A small encoder-decoder audio transcriber, trained from scratch: log mel input, encoder rnn lstm.
Rows from block 3 of the audio encoder of a small encoder-decoder audio transcriber, named by matrix and row number. Each number is 500 + 40 x the weight over its row's rms, rounded and kept within 0 to 999. All counts start at 0. Numbers have three digits each.
After each channel's rows are labels from the 100 clips, of 14976, where the channel reaches its highest value: "responds to" is what is common among them. Only what is clearly more common there than usual is listed. The data: short read English sentences (LibriTTS-R).
# conv: width-3 conv (encoder.blocks.3.conv.weight, 288x192x3, standardized in use, each kernel summed), inputs 96-191

conv.169:417474529517448539438452514511522485498553534521446489523562532486573515543508492443456482431490588572479435506515519464459514467497500521479519434460451510513468539451521508528513628468485483563524529475510505529453465479550515511524542496502478532551510577495523493484494515505507493525
responds to: the word "what"

conv.195:494503534477436460531489472511552468471451469418485481522447506469439469461503488491490472549517534459514498395496484537555485479487458506494456484448516468504464510464540534567393478528452454476533480494463519448473524445534486561561580508540487503539493514454492494506476576570529470498
responds to: the word "what"

conv.240:552507507462351517491434524479517526452457464511446470511497433457513479497511545441458427466512521525568417550471532506448434498512485537533488489514514392463408563488520496560474492485490484518528468501475513443466478441502556484556564545561528554481512477423426569541496507538550477535
responds to: the word "do"

conv.47:457437508493495497531433546576509555495513542532494533517529486448561500457518509454541480470468527516450497552531528503460489537558567488525502438473424499521444480534548529498468555443480482542451447506467451491504430465517486428505475492503466479542436423401534520489486497479546443440
responds to: the word "you"

conv.52:522535486465567505451438469459449472535549518467482443469535557498530513490566603528497532510506473498494451466497495449554513454480455518526478468499552494537501467462459541442473408461545495495445465453464445489461557561444543431527518549572522536482514518499502490537536544487615541496
responds to: the word "i"

conv.64:421485410451470523569457439465474481440388520469492513498476542415480450487513437406553479472493463432512551515514488503503442482528546514435492441546436456530470502480524450522523460483504533508460464520485520486534437494530588479529479481477549465542445426482487484519479544528483487491
responds to: the word "you"

conv.33:451465511532527536507564563544479533472545485502511575496549526497525536559517484541549492459510482448408572457558464534478569463454455486455537492544454523506469490480503505488516429528488527452460497405507524582463463501486460459498447537461427371496535478498519354417491473452454477437
responds to: the word "you"

conv.209:538526450534467515473510429503506513494491442445492526490461454498453457522474522495513477503520531437453559365467460541497531517501496508540481494506478524493474443502538511548443442542507508511562481588479556526500481432504434483499540560547492414549509475445546454420515552521487485514
responds to: the word "you"

conv.134:478514537492441440462506479460465538488463472510461513448439512432548443497493538508574507472471515580568542611573552519552448511546529510460506466559525562464447535544468523507508549464533487485470494502542484493568414452448450484470463433429424477428505527482447498395445440425406454423
responds to: the word "you"

conv.105:436435529512502516509541442535570488505509500448503529554474542512500465497477515571473462436513495507552479495498475492525429480487564466570521563504482426485419508533555456594473535546505525515462574536512531440500455379475437407462460491487442484485586473455506450475442455478490399471
responds to: the word "is"

conv.102:470486453503520563523474495472511468551525534482497490604506550512500478479497511488458532502423483441593433478449431549462462453562544445515526477566509455580504556539569521599578521549583490599520535509528510476492486475499429460487468468486447447506501468527494470450528492489506491443
responds to: the word "is"

conv.239:505539467483464420495425495511519398448506491571474512454480513495502548557461506497463467497553506529519457484426542446511470521501546510557468454476461521471466498502498466536496510511447440474449486454456516457461542489533617581575584593523551562554507576549505578638580541582540497539
responds to: the word "what"

conv.55:478465472461540468469492465496498498492455448454461484483512486433432479504571548508486471515501520536546481481488482561543473487542526545513512485468521424486532523460505525507543451456506521577563474463469518493496506401542465488490488485500468463440530416499433456497472467458510409479
responds to: the word "is"; the word "was"

conv.82:459464459450516567505509430469556433455468457435505534606439528510485451448493432429556461531474475463485483483446431558547435529494480410498452491528468520510515485494483476525486539522487489513544512524549568498506496503542439456490479427488428473455490534509531480428389492516411539521
responds to: the word "do"

conv.76:520460529419451532456484484470554514516485463454447478511475411475495441488553523497490521494446528592514555514547480552529452493518562519498546490453482494436521491477499520498542493470464496502501453468485443530469493517537411427461498407441452423445457518473526536444447475377454478444
responds to: the word "do"

conv.15:516462564470485564475511500420530505538498433456544500535539473495561485542525458516527499485401489557412559484557502537518516472463417563469498534418530520456525493432439501460532499524508512497509488480552525558434511564562487492445503428424472526476510451503494522529420512479490491447
responds to: the word "i"

conv.6:432487462481509492508509460449531402469487469517484515513482513503476486495463459473504528452517503566476483477488508484507477534474494478515436431506441498471488474438523485498508524520495457477440549417451510506463552558542556602528514498524522573445498526539507526550505510545449576531
responds to: the word "what"

conv.90:440495414527448533483485558555434420427539507497515483500592560458504549551465488555407434507566545521492419458517517485440558574470505448496507470538411411442492454472518509540426488466420526469469421433492522417503506490509566524537506538492519560546535486531542498560516525505533557563
responds to: the word "what"

conv.211:507510523565493494499559537520473507454427525476503504488471516486425460494507471508583482494533477414444535430544507566521483506457434493463416500525530475495503427514468473542520441547527508501517484527473498460530523475530471532572542506508466417504444504476480477531448483515384506488
responds to: the word "she"

conv.224:435513579516544567494489473491530466512508439488496490577451545468436469490520460452560530508532513507445489445552505485466477533520449514515541478523532478602493504515510521473538610522458481514494476512545477565546473469536472457476489491547455522582495495526504501462459479486555559546
responds to: the word "you"

conv.233:537515532518388473499491531457510548521492441399418516509468473476536453495495520484561548494445531514509577516538497567457498515524521581453517563560548475454458495442476540493480527529487469472533428516525463501461424453484433414453446423425419496419462436439442473444437425405485446378
responds to: the word "do"

conv.283:527489568538490485486532518428456564484498457461457548446423464496444403455499507472585546544396444514481549489529514524495474524534530553523473495532542572484511446490473509464514472457538502465487469519543429558513456438472385448462425449469437413508473480457434420452467471423441476459
responds to: the word "you"