Weights of a small encoder-decoder audio transcriber: decoder layers 12, 2100 steps.
Rows from block 2 of the audio encoder of a small encoder-decoder audio transcriber, named by matrix and row number. Each number is 500 + 50 x the weight over its row's rms, rounded and kept within 0 to 999. All counts start at 0. Numbers have three digits each.
After each channel's rows are labels from the 100 clips, of 14976, where the channel reaches its highest value: "loudest band" is the band of the loudest frequency at the time of the peak; "responds to" is what is common among them. Only what is clearly more common there than usual is listed. The data: short read English sentences (LibriTTS-R).
# conv: width-3 conv (encoder.blocks.2.conv.weight, 192x192x3, standardized in use, each kernel summed), inputs 128-191

conv.20:392477537506394539422520466554499525438544456495535391535488636437584446495512407495485481515565550429538505545488428408498479427495450504423510504510491435547459450501444513503469587505425470
loudest band: 250 to 500 Hz
responds to: the word "you"

conv.29:527584541569539496438505476506516447543496424530496514481556441513437557487442518448537487424464522466518501507505511453486497493497451575541459443493523499544537528528460541462529616489562504
loudest band: 4000 to 8000 Hz
responds to: the word "is"

conv.142:463581498522563486442485528534447537480525463607464448487438410587440431473497528491531569461448384431524447461570541572525452513536439509508521370466544455452397526458496354490457525467534419
loudest band: 250 to 500 Hz
responds to: the word "is"

conv.9:433435457512541462440551463494467488505561399453504482533539536457372523585419513529474516521410503456561478514452415616610521467515446497526428493498430531525441524452451497468441483567508464
loudest band: 250 to 500 Hz
responds to: the word "was"

conv.49:460507535499427519470507535444442507485575496534476394516541498594471461487516526468560484493518531521523422559423485456462540402327461479505494512559400426397596372500470543539472560514469459
loudest band: 500 to 1000 Hz
responds to: the word "what"

conv.124:516484538426513456568538451488431537579449469540421436448490460523564493501461479361499512517550481484418481455471463477533461570485514493464411536534434511536445474552575479492547566512448483
loudest band: 2000 to 4000 Hz
responds to: the word "you"

conv.70:513559574533487528374421520474527519372478527421552481517508453564456465502523415574491470511493476524540498520525512478495486525573455542619486406490559534531519500500512538468472487503488588
loudest band: 4000 to 8000 Hz
responds to: the word "was"

conv.12:500501478443446476502524443510451525477549501431512453523433553485519468512544417518437509504461535505518509556512449478459412529500478401549482397513502467458398503581440484502527510467481397
loudest band: 250 to 500 Hz
responds to: the word "you"

conv.96:550486549455394495467492581484487528509434499527455495457591562454593521467577590517513529495612541569443465528516523430557522598596539563569526595477500555567501449477545477410550439518473451
loudest band: 4000 to 8000 Hz; 2000 to 4000 Hz
responds to: voice: male

conv.101:396549537481501445436503509497437478593569528608434544415528504490520472453598597511509515522549550512477520488445488457486538380421492459306467479510404438463473433458528484459477525393533493
loudest band: 500 to 1000 Hz
responds to: the word "i"

conv.111:546550475561534589496553520530541509586410521494509456517584523448502475507544459558483422488487514498489536520632379474523442572536509487524472527474450479499615478498518496456468497481458469
loudest band: 250 to 500 Hz
responds to: voice: male

conv.167:500410497507391475488425467493494456487477475513464520540486561519521454569521547530507452578454545530555527507473416525554522491484482528445449442510475486454535483548384482545449504512561409
loudest band: 250 to 500 Hz
responds to: the word "you"

conv.171:466497541494507574509493502534442420487542483512592526511441547521520477507475509545573495529511468500480468562579479437529524496520473563532565513548458435497534540519544464505536502508487412
loudest band: 250 to 500 Hz; 500 to 1000 Hz
responds to: the word "what"

conv.100:522522460538444559468543520474472563577415476532534470504526454452557410532646538543623454555480472535473534507586556499439475501543504462534394448464551474485437560467532509474420437519503446
loudest band: 4000 to 8000 Hz
responds to: voice: male

conv.170:478520491498548517523484399504498501449511497429504510460507515547546555505462495491436498613531561426492481510384514489453367497467595435380431575590487469474505538436462487524486487492470523
loudest band: 250 to 500 Hz
responds to: voice: female

conv.104:595493511481463502518531597532574549547497522521519557392633517464587530497518538571558448463587562541434525500545510395570483617531537532561477604508497504571604452487554508448581380528444487
loudest band: 2000 to 4000 Hz
responds to: voice: male

conv.113:530595490457521469526432489470471546546492565525523561431446473570428492475512406518437508444464499437433516455419499548446579402510492437423496490568513426508500445505498439552503527460615529
loudest band: 250 to 500 Hz
responds to: the word "you"

conv.188:505549469518611522549521519527621489425498636523503462467410482582388479517543410501484556469345463426495526491509485495499473455472457449500501465523425481457493523470438530534487465484524596
loudest band: 250 to 500 Hz
responds to: the word "what"

conv.178:539494532449486491450467551419540447381485506515572516487412622554430546458423467452485479518445434481470463559533529442509524466530489612530529474459531492437594514455468483525504533562498447
loudest band: 500 to 1000 Hz; 1000 to 2000 Hz
responds to: the word "i"

conv.144:534522523597532461482521564491608465468448561576506561501484536484554612555507470494415582455544558515493478472440549418527506461533534408381512541418488562560449539435452528527510460451507556
loudest band: 250 to 500 Hz
responds to: the word "is"

conv.52:526494501555441517524459409468581537542458565425476500508589436441505568483520589479435468479510481517481545459555498503523483597529540393544473511468522596588468468492403481505579444525469585
loudest band: 4000 to 8000 Hz
responds to: the word "is"

conv.187:479537516507552440460513529537484491444518411493578519529466584511548552486463543503433541601543541449475424496484421593519503473523527590394522582682532508494474511375500565505568523472448461
loudest band: 1000 to 2000 Hz
responds to: the word "i"

conv.164:419554478420459355487518572519485467544467450551559577456462434530535539428492551448549489528451519457534514408483538692495478411542443491435473420507540506520376468511481504473437537513547432
loudest band: 250 to 500 Hz
responds to: the word "i"

conv.72:508561516537531569512493457481537472467430573453477522431545562527518438536546504476489526511583366432415579505441603482394444573510487446530553511534556470609437484523449544543537507484495546
loudest band: 4000 to 8000 Hz
responds to: the word "is"

conv.34:551449443517586555516471520561540521515497536528471497478494489516567566506468488552507517516534431489544426480427564505551511545573486531513525491430445557503562532613511480453420402582509542
loudest band: 250 to 500 Hz
responds to: the word "do"

conv.131:532484455478550479570464494454514534615501477443386514454514433553428568412429555467466470465535491537543532421400503512502477588502568524524518544542472527544430505495585473519548549498484507
loudest band: 250 to 500 Hz
responds to: the word "you"

conv.35:478429510504514490442429586470435470539529475456533547486525516465424494356553617461478488466479502531527471510404476494448597460509424541378540579458524524507478487493476566470478437535514564
loudest band: 500 to 1000 Hz
responds to: the word "i"