From a checkpoint of a small encoder-decoder audio transcriber: encoder norm groupnorm.
Rows from block 5 of the text decoder of a small encoder-decoder audio transcriber, named by matrix and row number. Rows with one number belong to one neuron. Each number is 128 + 24 x the weight over its row's rms, rounded and kept within 0 to 255. All counts start at 0. Numbers have three digits each.
After each neuron's rows are labels from the 100 texts, of 14976, where the neuron reaches its highest value: "tokens" is the input token at the peak. Only what is clearly more common there than usual is listed. The data: short read English sentences (LibriTTS-R). In brackets: how many of the 100.
# fc1: MLP up (decoder.blocks.5.mlp.fc1.weight, 1024x256), inputs 0-36
# fc2: MLP down (decoder.blocks.5.mlp.fc2.weight, 256x1024, transposed), outputs 0-36

fc1.143:134158167113147145108179071119154102132144162126089108137156161164144097143101113106136107161141149084130095147
fc2.143:109104146111157108129159154145125082113161088109101149107125110149159139108093146114157115169172094106138169156
tokens: "his" (41); "my" (11); "this" (9); "your" (7)

fc1.113:126143110117125142150094129132117087080133120114119115133101094151134155127121155119140076147108092116144160106
fc2.113:130159142147138137095104159118120108160126174123111099138149120119122095155121090148115116155099125130140146116
tokens: "his" (21); "her" (16); "the" (14); "your" (11)

fc1.422:126123090106117150119169103121113122156126101137085113119085147125121102092116104063171109148159105173135127071
fc2.422:090110145153143130099123134096126139099145106168097148087139176142101154168105096114117129098159111156124142147
tokens: "to" (84)

fc1.320:182149111147169120114110076160117105119117106128119147122155113147142085089148133123157137163142111103125138128
fc2.320:152154114153120132147170120185124118128106125123100102159102142127150122146133095136154099120137132154109107169
tokens: "i" (17)

fc1.470:102140143110141072161104146089108109100128097121100153091121135154150160155165118134167126147084129082131137102
fc2.470:103130114142122154132113168116143148143103129116122102101112142137117118179139125101082118150132129124152141043
tokens: "was" (15); "so" (14); "not" (11); "is" (8)

fc1.600:170148094172119082162137106156138106131136125129087133165089157173150131120106158106133088154143109140134109086
fc2.600:107147108176180131145120136127155100146160126124152097197093152133128121142139165093110139114140118196142112156
tokens: "i" (99)

fc1.602:103164096094109135117148101114122161122083099095101103116123153120159147096131135103156099144136088114107150125
fc2.602:100166174088106129113154116118138145103110110147170092115138124137125126155123108151143146100111112128126149139
tokens: "his" (31); "her" (25); "your" (17); "my" (17)

fc1.105:100122104158116098128070142118125114109126118101128094163132098098131164149114132111157084121093098140123104110
fc2.105:086119139107140115137116122132113085157161109174148113176142158103101093123158153118140111092154117128114129130
tokens: "few" (14); "three" (8)

fc1.641:139147134106159116145157162153110090133109093100074133107090124109151147114132150110152127125128155142131159109
fc2.641:144154099111156085111127122143127117143110129104114102158122110111155127100139112163132157134176160139148073208
tokens: "have" (23); "has" (16); "us" (15)

fc1.294:147135129118125133076144120147112109086122120134074119116129098110140145106125121137169108121170140127166101169
fc2.294:150121163120122138089139131147153116116110096156177112117135143142145161114125181141133185124117118149139142150
tokens: "his" (40); "my" (18); "her" (11)

fc1.259:088178143093101118132123132174113072119167099137123100108097076108150116130111155137166107168110141080157172131
fc2.259:123147173143112133125106102070106140168092144138115151146091231114126094161081135119104138175108092142162116121
tokens: "his" (8); "your" (8)

fc1.396:116134120134162070091100112122154114131113169099143168139146146154157148132118139142164144113178115132152104131
fc2.396:132148124131109139133176112149145156106153105122130152166135138146146153136125130098161180117117155179105116139
tokens: "have" (26); "with" (13); "has" (11); "was" (9)

fc1.214:113140099135123093108162151105130089127130110152093157094124143124119180102157134142174181155140159106119138139
fc2.214:039146123122142148096086111106110136109132156149146105140138103138117138137162095161115103141121100119130158105
tokens: "was" (34); "look" (12); "looked" (7)

fc1.538:156134112097158153142133138126113131101152144141084142125116132119171118150116165154126143112161158101138099152
fc2.538:127132159101145123126173153111141128157110136146163127144143111148106114133155096134130161131140172098083104155
tokens: "'" (12); "that" (7)

fc1.652:139163106133114104092132102091122098098118103087126098162109157138134166157148101105101100107113106105098152081
fc2.652:122092156101111108145144099119133106127160100089158146090134164150089167140110154147139147130134098088147123105
tokens: "was" (21); "as" (15)

fc1.732:174143095182153114188129119156112111127147132125077171148137096153105144132099170104095106149154095093129122082
fc2.732:123163107119116086146150159114159157108138123121148081146093148125094144125176133168137167159104134159107097178
tokens: "i" (55); "you" (19)

fc1.767:156127148106141107140095094121115104118155106081129127154141121117158095143137144100128111122173140123101138157
fc2.767:143103168084113192160162120132127156139092146126111133132104124108161130162099096096151178114128159156076137125
tokens: "i" (42); "and" (28); "or" (7)

fc1.38:163150114115125075141105127129123153140106142092139125124089104150160153159108168093138119132127152174136133106
fc2.38:103147137118143165148150132107177127160126103172146111162102120139130085112144114142111100126116150140114128091
tokens: "i" (22); "i'll" (17); "will" (10); "to" (10)

fc1.331:164122085119119103153147150131158146128130099116121150126152120103158151109138173089103096144145097084177131096
fc2.331:156118136121123181137167178129159158105100148169131136072154129131104137112162142128130131131134147136113131110
tokens: "'" (10); "me" (9); "true" (7)

fc1.28:155090114117127110166125138163135103118141139072121149112114120142169144103097119114107125126122131141098147073
fc2.28:165093121133118150144102150124137139140095126146125154088135138105138092138142114101112144126123117154103085110
tokens: "to" (83)

fc1.468:105153157160129152121121094132086139126107133111100124103111143167189138138153150098168118116126120095137143153
fc2.468:093087120156097107119105158138111124124095102124171072111129103109149105130120142075133102111100144153105096115
tokens: "his" (86); "her" (14)

fc1.756:135123109149110164119131132093135161119166086105145160130136129103154103078137135093141092124098124133123121122
fc2.756:128141133089126106129101098129119121162109095161126146146105115099139084110153100132131101124151123113118104162
tokens: "few" (12); "two" (11); "three" (8); "some" (8)

fc1.569:141144121127098137081090106172111090107125134111107119163105146128123150093137113116159137169129111133147166134
fc2.569:138107157134096123144117139133112150139081131085175072100097110125122134127159127116129135149116153141106154108
tokens: "his" (30); "her" (27); "my" (18); "i" (8)